A small audio captioner, trained from scratch: decoder layers 6, decoder activation quick_gelu.
Rows from block 4 of the audio encoder, named by matrix and row number. Rows with one number belong to one neuron. Each number is 128 + 24 x the weight over its row's rms, rounded and kept within 0 to 255. All counts start at 0.
# fc1: MLP up (encoder.blocks.4.mlp.fc1.weight, 768x192), inputs 0-47
# fc2: MLP down (encoder.blocks.4.mlp.fc2.weight, 192x768, transposed), outputs 0-47
fc1.41 [105 156 143 133 124 140 158 142 171 106 161  90 131  99 137 177 126  90 160  93 108 100 141 154 151 101 121 132 150 161 171 160 137 162 160  66 149 111  85 156 100 150 168 170 168 128 143 124]
fc2.41 [108 115 122 133 139 131 142 149 106 115 117  92 102  98  99  88 120 178 117 119  93 125 111 146 134 115 147 120  66  95 192  90 146 139 127 155 105 176 160 113 143 165 125 130 102 113 127 141]
fc1.42 [145  96 134 109  74 141 146 156  80  81 120 107 139 100 133 141 103 125 143 144 122 125 153 142 154 144 146 130 126 149 160 124 138 142 115 149 117 113 127 114 154 134 140 155 139 137 130  97]
fc2.42 [170 110 149 152 121 150  89 103 111 107 138 152 165 156 129 101 135 167 135 142 136 145 131 110 136  86 173 109 144 143 111  79  86 168 108 121 125 130  83 121 122  95 133  95 100 146 120 120]
fc1.43 [135  99 100 131 163 158 139 152 108 112 127 128 151 137 156 105 171 131  94 123  98  90 110 152 140  97 118 115 157 162 157 119 128 146 100 108  81 156 151 156 131  89 164  96 118  90 138 157]
fc2.43 [107  99 117  96  80 107 155 116 114 164 124 104 165 164 181  94 116 100 119 122  90 127 137 121 110 145 129 117 102 140 164 109 166 117  98 152 141 110 148 132 154 136 152 151  95  98 117 126]
fc1.44 [186 158 154 164 121 154 142  90 137 151 150 135 164 106 152  95 122 123 129 143  92 117  85  91 134 123 116 160 116 172 116 131 143 174 110 135 135 111 111 112 119 149 108 120 124 129 118 104]
fc2.44 [ 98 112 104 143 158 138 132 169 119 124 112 110 132  99 104 128 112 145 144  98 118 157 136 111  88  89  78 130 101 109 171 156 130 152 100  97 155 115 128 125 133 126 187 110 143 141 142 147]
fc1.45 [196 155 113 145 154 105  97 137 120 108 130  92 124 133 144 133 143 124 128 115 127 110 122 146 166 100 149 140 122 124 161 134 157 164 133 114 135 150  79 137 129 152 139 105 130 106 147 164]
fc2.45 [111 170 117 114 148 112 130 170 131  91  90 107 141 129 141 187 119  83 134 118 136 145 144  89 158 132 128 130 126 140 123 123 143 128 133 105 110 105 166 120 135 115 124 142 118 114 145 174]
fc1.46 [123 137 137 110 150  96 150 107 146 112 134 140 104 103 153 137 132 121 146 166 129 134 147 118 155 169 170 157 122 123  93 111 139 123 153  91 138 149 143 124 144 131  89 130 126 114 139 180]
fc2.46 [123 136 133 162  94 135 139 110 112 141 122 110 158 169 112 108 118 141 133 122 144 115 112 147 138 113  74 140 133 124 148 125 172 116 100 154 128 119 108 148 132 139 174 103 171 143 102  84]
fc1.47 [119 108 124 139 164 143 142 164 160 101 110 129 134 113 137  95 172  67  88  96 120 133 131 119 126 113 133 164 107 123 148 153 131 149 107 123 119 116 177 122 118 136 127 149 120 123 130  75]
fc2.47 [114 101 107 150 121 163 109 158 115 129 157 137 173 106 103  93 120 130 141 126 142 162 147 109  97  95 133 100 117 128 136 144  99 130  96 125 115 119 161 108  83 121 109 112 112 145  84 111]
fc1.48 [134 164 129 103 152 148 100 111 122 143 170  88 163 120 156 150 104 155 101 140  85 158  87 102 103 147 139  85 165 122 142 102 147 101 137 119 112 162 139 128 119 109 154  93 111  87 125 159]
fc2.48 [127 155 169 134 105 174  85 124 147 110 106  96 132 112 138 143 124 131 112 122 161 127 123 137 109 122  89 128 167  89 155 126  90 119 122 141  73  93 110 160 100 118 198  98 136 118 146 176]
fc1.49 [ 78  98 108 104 139 132 159 135 131 125 146 152 123 119 160 150 123 152 150 154 122 127 174 110 129 147 145 161 103 117 114  91 112 101 144 102 103 152 136 154 157 125  96 161 126 129 114 176]
fc2.49 [114 134 113 148 155 163 136 143 144 124 144 149 167 114 146 148 139 155 134 103  77 134 119  88 148 107 112 152 122 136 100 143 100 144 108  86 133 142 137 135 125 137 109 116 142 115 101 178]
fc1.50 [ 94 125 121 106 154  97 146 152 164 111 101 125  76 125 136 123 142 109  93 118 129 157 147 160 111 163 132 118 130  96 138 120 144  85 162 125 128 123 165 137 141 111 126 165  97 112 153 127]
fc2.50 [124  98 153 106 142 147 139 137 114 107 101 124 126 130 153 110 131 135 125 138 115 112 128 139 142 121 113 137 158 130 116 116 137  95  95 144 128 112 109 153 149 187 171 146 148 153  91  94]
fc1.51 [142  76  99 111 130  85 156 129 141  87 152 140 157 131 146 119 137  97  83 127 106  91 159 119 114 109 166 135  98 103 164 154 141 107 105 130 105 118 160 153 142 116  98 138 122 123  97  85]
fc2.51 [170 112  86 148 141 115 122 135 120 118 113  94 134 124 151 118 105  88  81 157 125 105 160 108 113 133  87 155 114 134 173 139 121 145 130 140 131 101 120 103 118 113 159 104 164  91 170 137]
fc1.52 [166 128 125 144 128 131 137 134 108 124 151 157 150 123 136 143  79 157  93 141 122 160  87 166 136 135 139 129  81 114 172 123 137  93 131 168 157 166 114  96 171 148 149  61 126 120 152 148]
fc2.52 [153 149 115 123 121 122 117 165 127 158 118 178 149 132  89 171 145 112  66 121 107 110 153 110 115 137 131 126 117 101 104 149 130 133 150 142 166 123 143 113 151 138 146 127 125  96 132 212]
fc1.53 [133 170 105 152  99 165 159 105  95 120 134 126 119  97 120 122 116 112 142 113 107 166 123 131 146 145 103 140 133 135 162 114 143 142 152 124 118 133 112 119 150 110 116 150 128 102 160 108]
fc2.53 [117 125  95 171 114 144 146 119 118 129 148 112 132 152 149 114 124 127 105 123 135 126 133 136 135 178  85 122 149 106 140 128 108 113 106 134  88 161 171 119 124 133 108 117 129  95 112  53]
fc1.54 [111  91 112 102 117 118 135 140  90  92 168  92  90 168 113 143 112 171 163 162 166 151 183 168 128 125 148 113 147 103 126 119 137 116 135 110 133 136 116 118 125 133 143 136 117 139 162 152]
fc2.54 [142 147 149 136 140 167 124 111 151  94 116 172 142 149 165 151 138 124 140 134 110 148 147  90 164  70 154 154 107 107 135  67 113 119 113 135 132 124 107 145 145 139 141 133 107 131 130 119]
fc1.55 [131  98 139  99 135  85 170 135 174  80 134 117  70  95 110 153 119 117 145 126  93 157 129 134 117 142 127 111 165 132 117 120 122  99 164 133 156 114 116 121 162 126 140 144 135 110 178 136]
fc2.55 [114 126 104 143 127 155  86 125  96 114 152 143 163 133 136  98 128 134 124 117 152 132 148 103 127 137 173 110 131 114 119 103  79 125 132 102  68 152 157 137  91  94  78 140 116 107  84 144]