config = dict(
    win_length=400,
    encoder_norm_position='pre',
    encoder_mlp_ratio=4,
    encoder_fused_qkv=True,
    encoder_qk_norm=False,
    encoder_conv_stem=True,
    encoder_widths=[96, 192, 384],
    decoder_fused_qkv=False,
    decoder_qk_norm=False,
    init='torch_default',
    residual_init='none',
    optimizer='adamw',
    learning_rate=0.0013,
    beta1=0.9,
    warmup_steps=110,
)
Rows from block 5 of the audio encoder of a small audio captioner, named by matrix and row number. Rows with one number belong to one neuron. Each number is 128 + 24 x the weight over its row's rms, rounded and kept within 0 to 255. All counts start at 0. Numbers have three digits each.
After each neuron's rows are labels from the 100 clips, of 14976, where the neuron reaches its highest value: "lies over" is the class under the peak; "peak in band" is the frequency band that holds the peak. Only what is clearly more common there than usual is listed. The data: synthesized solo parts of chorales (CocoChorales).
# fc1: MLP up (encoder.blocks.5.mlp.fc1.weight, 768x192), inputs 128-191
# fc2: MLP down (encoder.blocks.5.mlp.fc2.weight, 192x768, transposed), outputs 128-191

fc1.478:126115120111096117151150158099151111152141095133150074096105085154151163140094134155121121166184101076158139124107146153155125149113134122133099124112139132112159152137096102158088124128119150
fc2.478:077158155126132152139181164146142096159117099124102112062159089168136149074109138149125114136129139131140108121151126153148051125147127149121143119160113125154106106167104126150122150158133124
lies over: E4
peak in band: 250 to 500 Hz

fc1.317:151089104115113166130134153166117147142156124110125098097111111105114148146110147119096115099104097073111153115132110124138124104131092096101102134143118098133145094113134139122085131126137122
fc2.317:071120118152109118126103153134068143097149119100158132127116116153120115162109118130144165100116163145163130148133097116131129101100115102142112174148117076137161139113117112136102113117122127
lies over: G3; C5
peak in band: 250 to 500 Hz; 500 to 1000 Hz

fc1.583:105127142111173112087163117169126170170093152156132169111129151131172106154142169119138115116128129164071140094105128108092137134119129134110140108138173104152134177169172133106167130127102082
fc2.583:115156103151096152120110128159109112147144158131147124138128115132120092121142129151127115169106125116136097135073106149138152110086130136109089095119147136115180137137112089108110144102151136
lies over: D5; G4
peak in band: 1000 to 2000 Hz

fc1.713:132108137121126124135129138126145135127159071095117142089141149137118132134111150137168146087152136154171120121121098151105143082085108116114106124095108100115097138109096118161132171106121148
fc2.713:075112122140142124146144164146106149130113119159094123121194145124100150141136131170096163116154163148140126129129157168100135120113146168145103124133150122112148137121129153144117133087156099
lies over: G3
peak in band: 0 to 250 Hz; 250 to 500 Hz

fc1.259:118121131084107130156092135102119099126133101070089119104106089123111111142128149156114125120158138104157106174161101136176129106114129101145145149126140197101129137101130134122136136147133170
fc2.259:089072091137125152137151128106062163144141101108171137121151116130149129143107125133107150118169115136125106095132142137136107141124129145102097152116137082119091126095121159143103115117134163
lies over: G4
peak in band: 1000 to 2000 Hz

fc1.398:148110109118118161153114146094136135155161145159138149103154156158103146097165162109151127105167101161103166131110166122098110135097158099170164112138173107107096121128109098097127099158094114
fc2.398:110075113139163166138155130085118106118094139100103076105154147091142137169086128117158130156125158126124137101101157149109135078167149105103131150129095151139144124112101108101152133155135107
lies over: C4
peak in band: 500 to 1000 Hz

fc1.448:116120131132105139112110100115139127165100137117111164128132134126177108156135102097129103150154166153118111161102152136124173099108094149141128110165163098153114126189110083143178123155155077
fc2.448:129189105108123111115120148106116149136130085099080120099104084133152074124111152154140157133107152164146130153112093136156176141131162148183156073088091129110097165175145116109164103149176108
lies over: C4
peak in band: 250 to 500 Hz

fc1.714:137110159118139134122106120114152095149116116083115122145106084104142148162108096152163121134172088129118154148092163131105142138081122078118149156090154105130159110095108115127115097106132163
fc2.714:128137135130163128102133122093113184102118144140111106116130168083113110113129134131155192144087152112096151140116174123110167142150103134114093132163123124083134113081154158109095132117145141
lies over: G4
peak in band: 1000 to 2000 Hz

fc1.315:114154100111148108164130149133110186109114128139150158117126154131151102134108159109096160078084107136124097141133100128145158087116130151123149121142111110127131106130150173131139141114082112
fc2.315:109096149119107161164142159152092146150183123139149115138132097138163143151063134117117121114144085120116118146101111097140126134090085105122143162144123058144120147119098102137120170107162152
lies over: A#4; F#5
peak in band: 2000 to 4000 Hz; 1000 to 2000 Hz

fc1.744:112089073115109161102144097081125122117106095121126070098133144105112159110123110135096129150157146097140136120157137156140128150154176123162104104102130132083119127155128153161111091130126124
fc2.744:159152127157147125144116145134185091139114131125142132104182116163126149113144088120132125087092133145169156147090147157139103115138167152142098107091095119126093117123141111167135157112160161
lies over: E4
peak in band: 250 to 500 Hz

fc1.383:098143095134100099113119161144164131119123141117146112166150131087124152123144126128116118138146146132095137129167117128132164145105132181164125110098137117128111107134110109116123121122181152
fc2.383:135111134087122125145149127124114132142105136110112094101113089162126130135131115126138120138117124142165086140115156116165096127163137100141154142173154178085145118098147126131160111144102148
lies over: G4; A#3
peak in band: 2000 to 4000 Hz; 250 to 500 Hz

fc1.329:123143101108124105132125173157142113105086117148109107119097114101116109107138139114165107112104130115098161121095140146123087119151129162100093156130136103102124155122154100112138150091105103
fc2.329:134124083076158100096118119180083132117139118158149129081161148163150116147140087152115139136135116126109149140114145084123138111157147131121133114136132162125153176106125122142169143081141108
lies over: F#4
peak in band: 1000 to 2000 Hz

fc1.95:093123163164099137137132120083161129127147113098114116139093138150152132144128141100099141148149099141157143116146112115110095100119151137103102131104090097117104096134081124132082111116116147
fc2.95:137139154188168128116140152068190114126168122110173101124128155106136152103132086161134116159138083132131110089111149083116129141095083091136121172119132129109094105120130098158137138136134137
lies over: C4
peak in band: 250 to 500 Hz

fc1.139:166082157111149145143135116109148093104155116089099139163090099121097135098128126141129155114132126093128156159153136165142122126121124103101140148109145159121095103118081126160117151144098154
fc2.139:102129123105176121151102129109088156125121122092114126099148141135114114140143142145093158123154093116115145141091132113156152156129082162136104102112152098113121123117096135176109117133117134
lies over: G4; B4
peak in band: 2000 to 4000 Hz

fc1.106:139120143164115152120117119116150082102146135126120102141132142156117139128121088146163128120115097126151143094148164134125117143151118101144130183152132131099102117104097105141107124110144138
fc2.106:116116140127131147108080150116101151145145110105136101186091141131180150148108132130081154152158122138128140135134098116131133131109162124104095164138146107116138141115134119131145154128129134
lies over: A#3
peak in band: 500 to 1000 Hz

fc1.327:145160112111114169129131170152122156149177143141151123103148145116115096155152160122157148120119115139163129162160088109101139143097130114160121139083102124100085107095155158165086123094147119
fc2.327:113108108148080147125131137170110161084158131133115144097101120133135131129138158162148148071107129139118155138129108124152126073101159144142119154167155146159140099128140088123153107115137125
lies over: E4; E5
peak in band: 500 to 1000 Hz

fc1.371:120132133107073173116090157167118130131158093108113127140065101155114114158148122140134142140117140115123134159144109121146172163109120104152131137115116098131127139098103089146119129146173145
fc2.371:124149125119080141132119114142132110109111108121143128162082091164107157085120136117106116112128121078158116158148094160132165118134193105164142093102090158133107105115111119141095119103119183
lies over: silence
peak in band: 500 to 1000 Hz

fc1.31:125176140112138149117120126175123093103145142156164174097134148156110116083132137078144081120114108144109096089123118094136125118103087098113138124125119115136166116128163109102143122103153129
fc2.31:061138114092115100140183138158123179135126119162134142105125107155123118108115163108140105082137154113147114111121130143134112129139134143140143078082106086150101168132128127116090098106096148
lies over: F#4; G4
peak in band: 0 to 250 Hz

fc1.82:135171127113130109099138115190113110129149166141111137102138144125130124131157099138152111144109144151119088136123143122097099181135106091151141142104096097180159135126128100133111132164110084
fc2.82:118117135152121133159142159078180134116154116116104103123098103141099136133095124148138155095130135122187159129159130125140141120124169124179126151114117125077087108120104128145096127121162172
lies over: A#3
peak in band: 500 to 1000 Hz

fc1.24:160142116165095143089141153158145145100164149131150106165126120139120155181124113109103126148108159141162101139103104151119088129140102169134149105153113120166125131102138150141130140109152134
fc2.24:126141103109128137103103134154094112118120103144081135153117171135162120166143162169120102139116111096113126115143113123123092137147136125103138146163117112096102106117116144129164126128142083
lies over: silence
peak in band: 2000 to 4000 Hz

fc1.347:091106154149133132177145160123165131149101152119163111111148093151114157135127111114108125105116128108180140123127115099158113107130153128110085105099100148074092094117142174128135157124127158
fc2.347:119146138133125099149144107137123138100112102136091179075159145128102086159141141116168132087080168157163139093142145100126128123150113145149106107132129148153105169139113159099153124119094137
lies over: G3
peak in band: 250 to 500 Hz

fc1.305:122070120153102154133112152096132132141147072079115135116087117130119143117091126157094169161171092088142124086112151116163173150102123128134110173129160113112161104126128129146137138120164144
fc2.305:117172139155097146162103134069187122121134109138136086122137084182130127093102099120140130097114108132173125161138121128147134133150161079157132126140084178077089090114109153162155134103155150
lies over: B4
peak in band: 1000 to 2000 Hz

fc1.454:093139080150144086111138146118122158122124162113142140090140124123117139088160141132170136103102116139133151143120148098163133114135157101102154142116137162103130112149153129154083105142122117
fc2.454:171154156097143138124093152089148155125155134140070107121143114133167143100148158109102100144140157126186166173104104100160107096121136133102137142096100151107156150073154133135134165085134139
lies over: A#4
peak in band: 500 to 1000 Hz

fc1.163:101119169132110146142148146150120153120125106124103118092109083180112122124131117111163135110107158117170098135145122125189103101144140106137114076119139162112103110101089160149109143100118172
fc2.163:123096128145109103103124173177127168115175139123081137126101128130115122203153112121154146150130149127148133120142111124120135085105132129129114135119153134121159122122109157139116134125163125
lies over: G3
peak in band: 250 to 500 Hz

fc1.361:123078147107097147119155126143128089126135084101148087103098095096117163105124128171090105147188112107146163151162150161106088124148105132148103111089123140133096095090098110141112136162126164
fc2.361:082152112134110111136134104116134129118180099133140118121145150111137146125135137143152140093162092130133113099100163165135171142165068149131112128104108075117116126095142080151125126135126139
lies over: F#3
peak in band: 0 to 250 Hz

fc1.533:120088125116133113127130124116139169108098126119160151104129151099170121121110121099137156114157125095175155157100107149131161099109101117146088154121149163156096082102133135114143127075108116
fc2.533:106120151115073109148129149169109088087156149152156141134130121101099167138112129166170093154166118109120098149126078098158099100142156155110155116117150123162119099108163134162089152159163136
lies over: A#4
peak in band: 250 to 500 Hz

fc1.534:159171146143114125105102084142119118125108166135164154142172128138100108134117123087114132104090146148102086123129152117108145135163134110129165098135134105180130131134163120098132117109135095
fc2.534:061104084146134145129169172157099136142106115146169103124145127138125161104129134142132123104164136110143141119090107171148085095102162176132094099089123128123113137127116144188083141113105114
lies over: G3
peak in band: 250 to 500 Hz

fc1.171:117141148179114123101158142133122138122159122162149154140104117132110150119111149132162121118146127119119176133128092119099153106091116132130122148106108077132135124135108101130091152115153124
fc2.171:133114135080088131151119104123131138123135109123114085165126094165128148141120131113107126133145142138129134099181137180134144122152184103153150139120119130125093143119123129119106111131143163
lies over: C4
peak in band: 500 to 1000 Hz; 250 to 500 Hz

fc1.552:134114114124134138132107138079099127101154081089135112117098125145122161133113100097088133144141132110166116100144114152123162158114167128095108160084130130096150096090086139130128140120092144
fc2.552:092101096112127125133126112139106131145142093110089118132119114148155126155106113112108182123111098129159098146160148159153100110122162140118180170147159109135092112159150156133156117153175110
lies over: G5
peak in band: 250 to 500 Hz

fc1.589:132096119120099096124147167118121100109102099151129131123150109155152092100105098139097094104104131168129105115120141113137138121121107104146151086102093105122167166162118093147100168108112127
fc2.589:117120131060112117104134119098130117146106122140131096143155085114113135168136174099145093111122144128166113078117167099118107139153116117164144166093125141138148150164161177116139095120148109
lies over: A#3
peak in band: 500 to 1000 Hz

fc1.18:139139170111106105180140156148134104111138137129121142105137096128094169135108115108125083115106126121195122102178099140123094131158139079111108154095107127126090119111099144119117153133125174
fc2.18:124077113162156120166135139115114122116146115101125137113148132089114142169145118153137135109114110129140129129126148127136098112124094142100117151155159144088127139102090135149115172160078128
lies over: G3
peak in band: 250 to 500 Hz

fc1.699:114152160127107063147143144173145156173133163152155153157101116136110093153119141135117141114134115158091119129106157111138141149149124148107145106176140097154164129162164098117146154085133091
fc2.699:127155140119153183140141176127131166118116115117210156162107097137170148072095120140139119141148091144098143116090103133124155120106128097117085139096094118140131142121099106163142123138128131
lies over: D5
peak in band: 1000 to 2000 Hz

fc1.117:114123152060090113098136130141094147120156126168101134105149152092122101139132134129125101138130158102113113123111125135091132100132153127117135090163110127162124181112131100121137086135100107
fc2.117:125129149162118166144093152112177174111152078134090133146106105112176147161171131125109130112116130154168159137157151077153114139135121133125139151106123128102136104110139126118149149184105133
lies over: A#3
peak in band: 500 to 1000 Hz

fc1.522:106128121112097147178120130135204140155125125127152143129129142122109140090117100105124149102118123151169139155124136108123140153145131110187130095128092177141060106143116116143112121111127131
fc2.522:137122127107129091157165144143145133140144079136085153096122138148142137146120166102150120113093121110127160099114089127161142103096118138133129117140120177103100125154128171124102156133118156
lies over: D5
peak in band: 2000 to 4000 Hz

fc1.1:129119110166126147086123096145116114139105128139152145108158141129129092163162140129141122120122150169075141077113144136109145125112121156147147096132158111148130139148134092090151100147142105
fc2.1:102157121107123118130157157185095147138124140149124153095149123130099131108159123084121172119099161116142108160101109178129131101092142137128075079098089146160104127164145174124126117158076105
lies over: C4; E5
peak in band: 500 to 1000 Hz

fc1.322:108123131088124101103163161118177126170066160169116148134122118135145149092117112123105122103096117139081163099116121137133166114159093121155115132175119123143139160124129118088116121136139141
fc2.322:147127191131149131137110124102150153119185130122147116163093139125089161129149115130136130113149115118145128102151107074121133113136095119126153121109151102132124149095131082139109117107162169
lies over: G3
peak in band: 250 to 500 Hz

fc1.204:121145155153153135162155155097174129100115097112137120077146129119088147125105101115126162128116113099172143140129096076113139160115092118131119147100088120099086109126121156141119147163092165
fc2.204:126121141123091147133135126147158157097122076116114112124081098153100140122159125105122137104117155097175140143153126140151157146150177095153108113096102162087100124101107154143071132149099159
lies over: F#4
peak in band: 500 to 1000 Hz

fc1.336:142147141160135143104140136155165107138067172131129135111158126143085138150188094119160108099061163135115141098094153120130104133183129116114116097135138142143117134117150154124130136160114117
fc2.336:109169149114120107139134155103120130159167101118138126160081095147167128092085162130107106150167093130123118149159109067146117117084141124132165143138132125096143137132129128122115129123142141
lies over: B4
peak in band: 1000 to 2000 Hz

fc1.688:102163144082163151111129124175126121098126110105130142148127140147129138099112156161092109118113122159143111165149137128081132141127141145098157143144114108175151090145172155092161139099095123
fc2.688:126128100128140172146120110119116142108087118123106164130140095108137127176155129170142138142136159118141110117076136124102082138142114094143117084073123144141121151108104151135137103097106143
lies over: C#5
peak in band: 1000 to 2000 Hz

fc1.184:146151107107091134094145143098140138157123110132136089133112094134159162097123126090105153112138108099134122150155113135145155129118169095136150112097085129112117091106124132151138092094149125
fc2.184:175119113142107101093105104130160127129149143146111126105111169101140115149151126136161081128122142126103155103110153099142116118117161156159137157115151131095155167119134107114149137153167069
lies over: E4
peak in band: 1000 to 2000 Hz; 500 to 1000 Hz

fc1.119:119197134117112140113134143155120133142108128161148143147144160158125106092169144125118129102095159114156107142102119120111115106141150126145141081128098127154136143137116157082122103121132116
fc2.119:157118175179133135133105115094132148093154102135127145165095151118145096132108151103141118123133125163123130090140127082121146099076152138103134137140173117140144142092119104091173144142164132
lies over: F#4
peak in band: 250 to 500 Hz

fc1.391:089120166152154130149150152105127155131168105114131129096120116119093112102089126149151163150131097123169137168113122085131157133092091120133135154153122117119129111118099102143126163118139144
fc2.391:146127099138146174094074102099105122119142131120158127129106161129128137092132144115103148160137115095107113169095141137137186194120094135124129125127115111136151113126140087118126118133150098
lies over: F#3
peak in band: 500 to 1000 Hz

fc1.51:096154098151118092118085094137067103095104119120152136125132103095154156106112101142117077157151122094106155103133094122139079101123141099129102144154138123134156153142144106136101133134157116
fc2.51:173151088099110126121162124121122094146169094095118155116134093113097099141116145107115109088113098136177124121147126133138104125134098133116112112099149080091134128137120151101121138200124129
lies over: G5; E5
peak in band: 1000 to 2000 Hz

fc1.262:117141115143143109121166125185118124067137122134113114078145150130128157116152095137178113103128139117129156125126127161146129142096156134109133133110123084124089170121092098123121189172110154
fc2.262:114123087120153125161140105121127127112139123096096110108140092116111158148135108121163175096126138144162170136117147194146111140098130141112097117130104129096072144157132153155144128185105119
lies over: A#3
peak in band: 500 to 1000 Hz

fc1.735:142113161103086144124146162136138124135176144130117104104143119115135119149126159136089163151142119080160162105114127121170091121140124093166164148122124103078136141123102138179131112142161097
fc2.735:141130182140147114154144092101098098159148120081128111152103151138140160121104128164167171101141127161154087133093096159162122085140155124121117147113103096114092126121136113161121166139134132
lies over: F#4
peak in band: 250 to 500 Hz

fc1.402:132136161110140069145125126157097168145120134159101137122164175133127106117121176104154116117111174119145106103123139142127118148130118113122128119119103133159125181126130115124116118131079061
fc2.402:109122159139168103154134176090181146157128097108125102158129115127133111115109118147124207111121105111141153155135141093141127112138109131129103140137134151090135093140125151133148133128118150
lies over: A#3
peak in band: 500 to 1000 Hz

fc1.182:134123146144107151145118104072140155069149068136079115142080118144106107147104139087101144128128146105145102133141123114115163128141159093153144162079102116091117097115087124128113101114157141
fc2.182:138157102123159074174141157093146106126164138143083088135139121119143116130111136128134168104140124148153134168139131099147109114109152121154162144143128160128098136161134146135167147162143108
lies over: C#5
peak in band: 500 to 1000 Hz

fc1.496:135146155123126131129080088093113095122133127097110137096130130125086104143129137147135142148100141115157140094164148140123167104084182129164118166098173144101142114129134128142115125110156108
fc2.496:119115133107103115155133125107079083124174128142109084113172139113116130124095160174161140144161101163131110123130135147128109146125122135121157141171152093084113140133073108143137162173104129
lies over: D5
peak in band: 1000 to 2000 Hz

fc1.188:103149099086133130120154085161112133154135120156181170122121106154127145100156106122141114111101104150129152120119155083123138150111133114095150121132144123138113148116146108083143166136146162
fc2.188:085148168129160105111116158139121151148129116097105110124095152140139132076089113116156091157116131105095163125141137123154142114142108137147139142109124093124123120120095123139137115126149156
lies over: G4; G3
peak in band: 500 to 1000 Hz

fc1.217:154129075135110147107138095136103090125076155125128127110165157103139128108129125123131124092108131165067109137130158158122115117141140152142130094124121088160078130114126117112102130129152123
fc2.217:153127094123124124101113101153119086140120180144130128127157159125159109136147111152126106150140129155072079100119179149133109148153126152153154125131152117162156144146142099113130114098143080
lies over: F#3; B4
peak in band: 250 to 500 Hz

fc1.563:166114127153152155097113120131162114144113121131147106106128133116102131104134113138135155156091118099104132115081143099148137169145132152140124087131131157123170095145136108152174128159108102
fc2.563:122137145151102122127150121102157144127155130180145118154126110129166158122135146127123088118164164121120164110123100127099069099126166134086110160083119117103109150095140141135106142142093141
lies over: F#3
peak in band: 250 to 500 Hz

fc1.114:122175118095145118125119131155086131088112086167137132129104152168148141101118140085099121131129086115137126149119136135085112136159117111116089118111131141169150140144132102160157162093120096
fc2.114:109152110158128110152127138116191138107079154123145140109119150150141123107124138117100142113123158160140156155129155084138111104124153174093150144141133129096140123152118134122106101095122143
lies over: silence
peak in band: 0 to 250 Hz

fc1.458:139168136119126113099136095149133123127072162144120169159172152145136133092144168114115107107112139123097137138140133148102121169174104109121128121157128141178135133147182118079171102160096131
fc2.458:152143207132167118153078137087189124121124161122140137145121132136119096129109109114103122123081136141120157111160157061098167134152111089094136138174122134128126117122156133111169115126149131
lies over: E4
peak in band: 250 to 500 Hz

fc1.411:134149135154113159095099130107206115171111114155146126162128110130152152091097102094085137163128128121108127104133137070128154143144162119124155124135120115133136087153165136115139091131138118
fc2.411:108156149151111117124169106161178162125121140196138157122155141145152111094161169117135088099140183148141122112114135100104067098137154126124108112083098143139120141116167150104116122096086132
lies over: G4; F3
peak in band: 2000 to 4000 Hz

fc1.237:138128148116087117169138130159072125122126096115088115111090084154109107138121146113145101103131133145131113096147129166150103152132122109149144155116116151117153175058113117134120160163109167
fc2.237:101143114097116093135165153179102187125132099158112135111138135112157118147152169132111087093135166149156145142121092138145098120109132149131093120115132129116102186120119138130120161145071085
lies over: G4
peak in band: 1000 to 2000 Hz

fc1.544:146105120132151132118154171117137085131123146097092157150085134119070139151124168111099148144160127147150160139170127142136120078103127111127155113098113168096118142108097100121153151117114162
fc2.544:108158141151110133104120098159129095094136113145128139133143124135134144127149130100144137086115117112157135144087173159168096121106081116106094137112152125076139132143112161124129113105117114
lies over: G5
peak in band: 1000 to 2000 Hz

fc1.178:124105118151149154128151131137083137163106108110173135129142155112105115150139126169164120156118077085098143155099144157145151140123082179089107136183134129118137124132103113139103140142116153
fc2.178:121158143155090120148135099144151126109177110153136150106140105158112131143138115118137103096099137137162105087112129129166126129134141125148138093076102117073128135118075122160092143116153157
lies over: G5
peak in band: 250 to 500 Hz

fc1.250:109111149106114151134162147102125152115165103120122122118093129147090143114097130099089104122125113093150117146137110152158149102106179080131088160086102118117085137118099113139078124114130148
fc2.250:142126094157138146152112143106164076130135121104129110131134136124084135098101140165156105143146092065141122136101120134162115107089102149149135101142130127137144110110108077165109130127165143
lies over: A#4
peak in band: 0 to 250 Hz

fc1.64:146125111080118086121116108147153127148099138152137120135154112118133149092127120115131105146140121116109098105167133142112093145167117116130169145137094147162119138142165113138143069171091105
fc2.64:141105184166158133111099141107189139123130113131139120161125161104123121156123104108092189140117150106125157089146155080103180143156135138117123138124134137123132099154131137117160115101150156
lies over: A#3; E3
peak in band: 500 to 1000 Hz

fc1.207:143123102175151139099127133100130111110187091088110155101137143144101114113115152144123151157110144133164171138161120162136153158152158091150110132095094138144149091153105117148103153116106157
fc2.207:132106130173168104098140143096173158165138109161102100097115135153092109146114097122153152128118128080162121095119111109140087143108141177160154098119147120111094080160144143147155109118115132
lies over: C#5
peak in band: 4000 to 8000 Hz

fc1.227:117092147115083131137096133171145179159135111115109153138109090155132125190159145106110126138127163127144107097133112111140160166126134094122142123132126131134153130138119140124136116171102138
fc2.227:113176118103104098145130178120122131117157125091081093115101108129078144114105135140100155125127110099160129192133089165162145105105171132159119122124107159120126118110112125170104138127145131
lies over: E4
peak in band: 500 to 1000 Hz

fc1.701:128145122153095115145114169138173190142154115148125152106125138112147111145128114144099132117168155154170137146115127088076129083153145159137098132131112108129118134122164153094112119118142146
fc2.701:156147127168099120141091132137180118102172112132120132102115122131145104103117152136128093088152143133133173147126098084107149148137143129168124149109118110087102159110121123141129179183133138
lies over: F#4
peak in band: 500 to 1000 Hz

fc1.507:135125167169169150122086129119142144135109130141142134113161149165144136132165093106125132146104142134144117116110138080133133120127092142111102116098114125109158120118099117100140132093155165
fc2.507:120139151104143053179153159118126164089149113162080124147126133120111132151104144127158146097109161123159157114164119135116110083151144101128128173139108153116098129121129149135133174149109111
lies over: A#4
peak in band: 1000 to 2000 Hz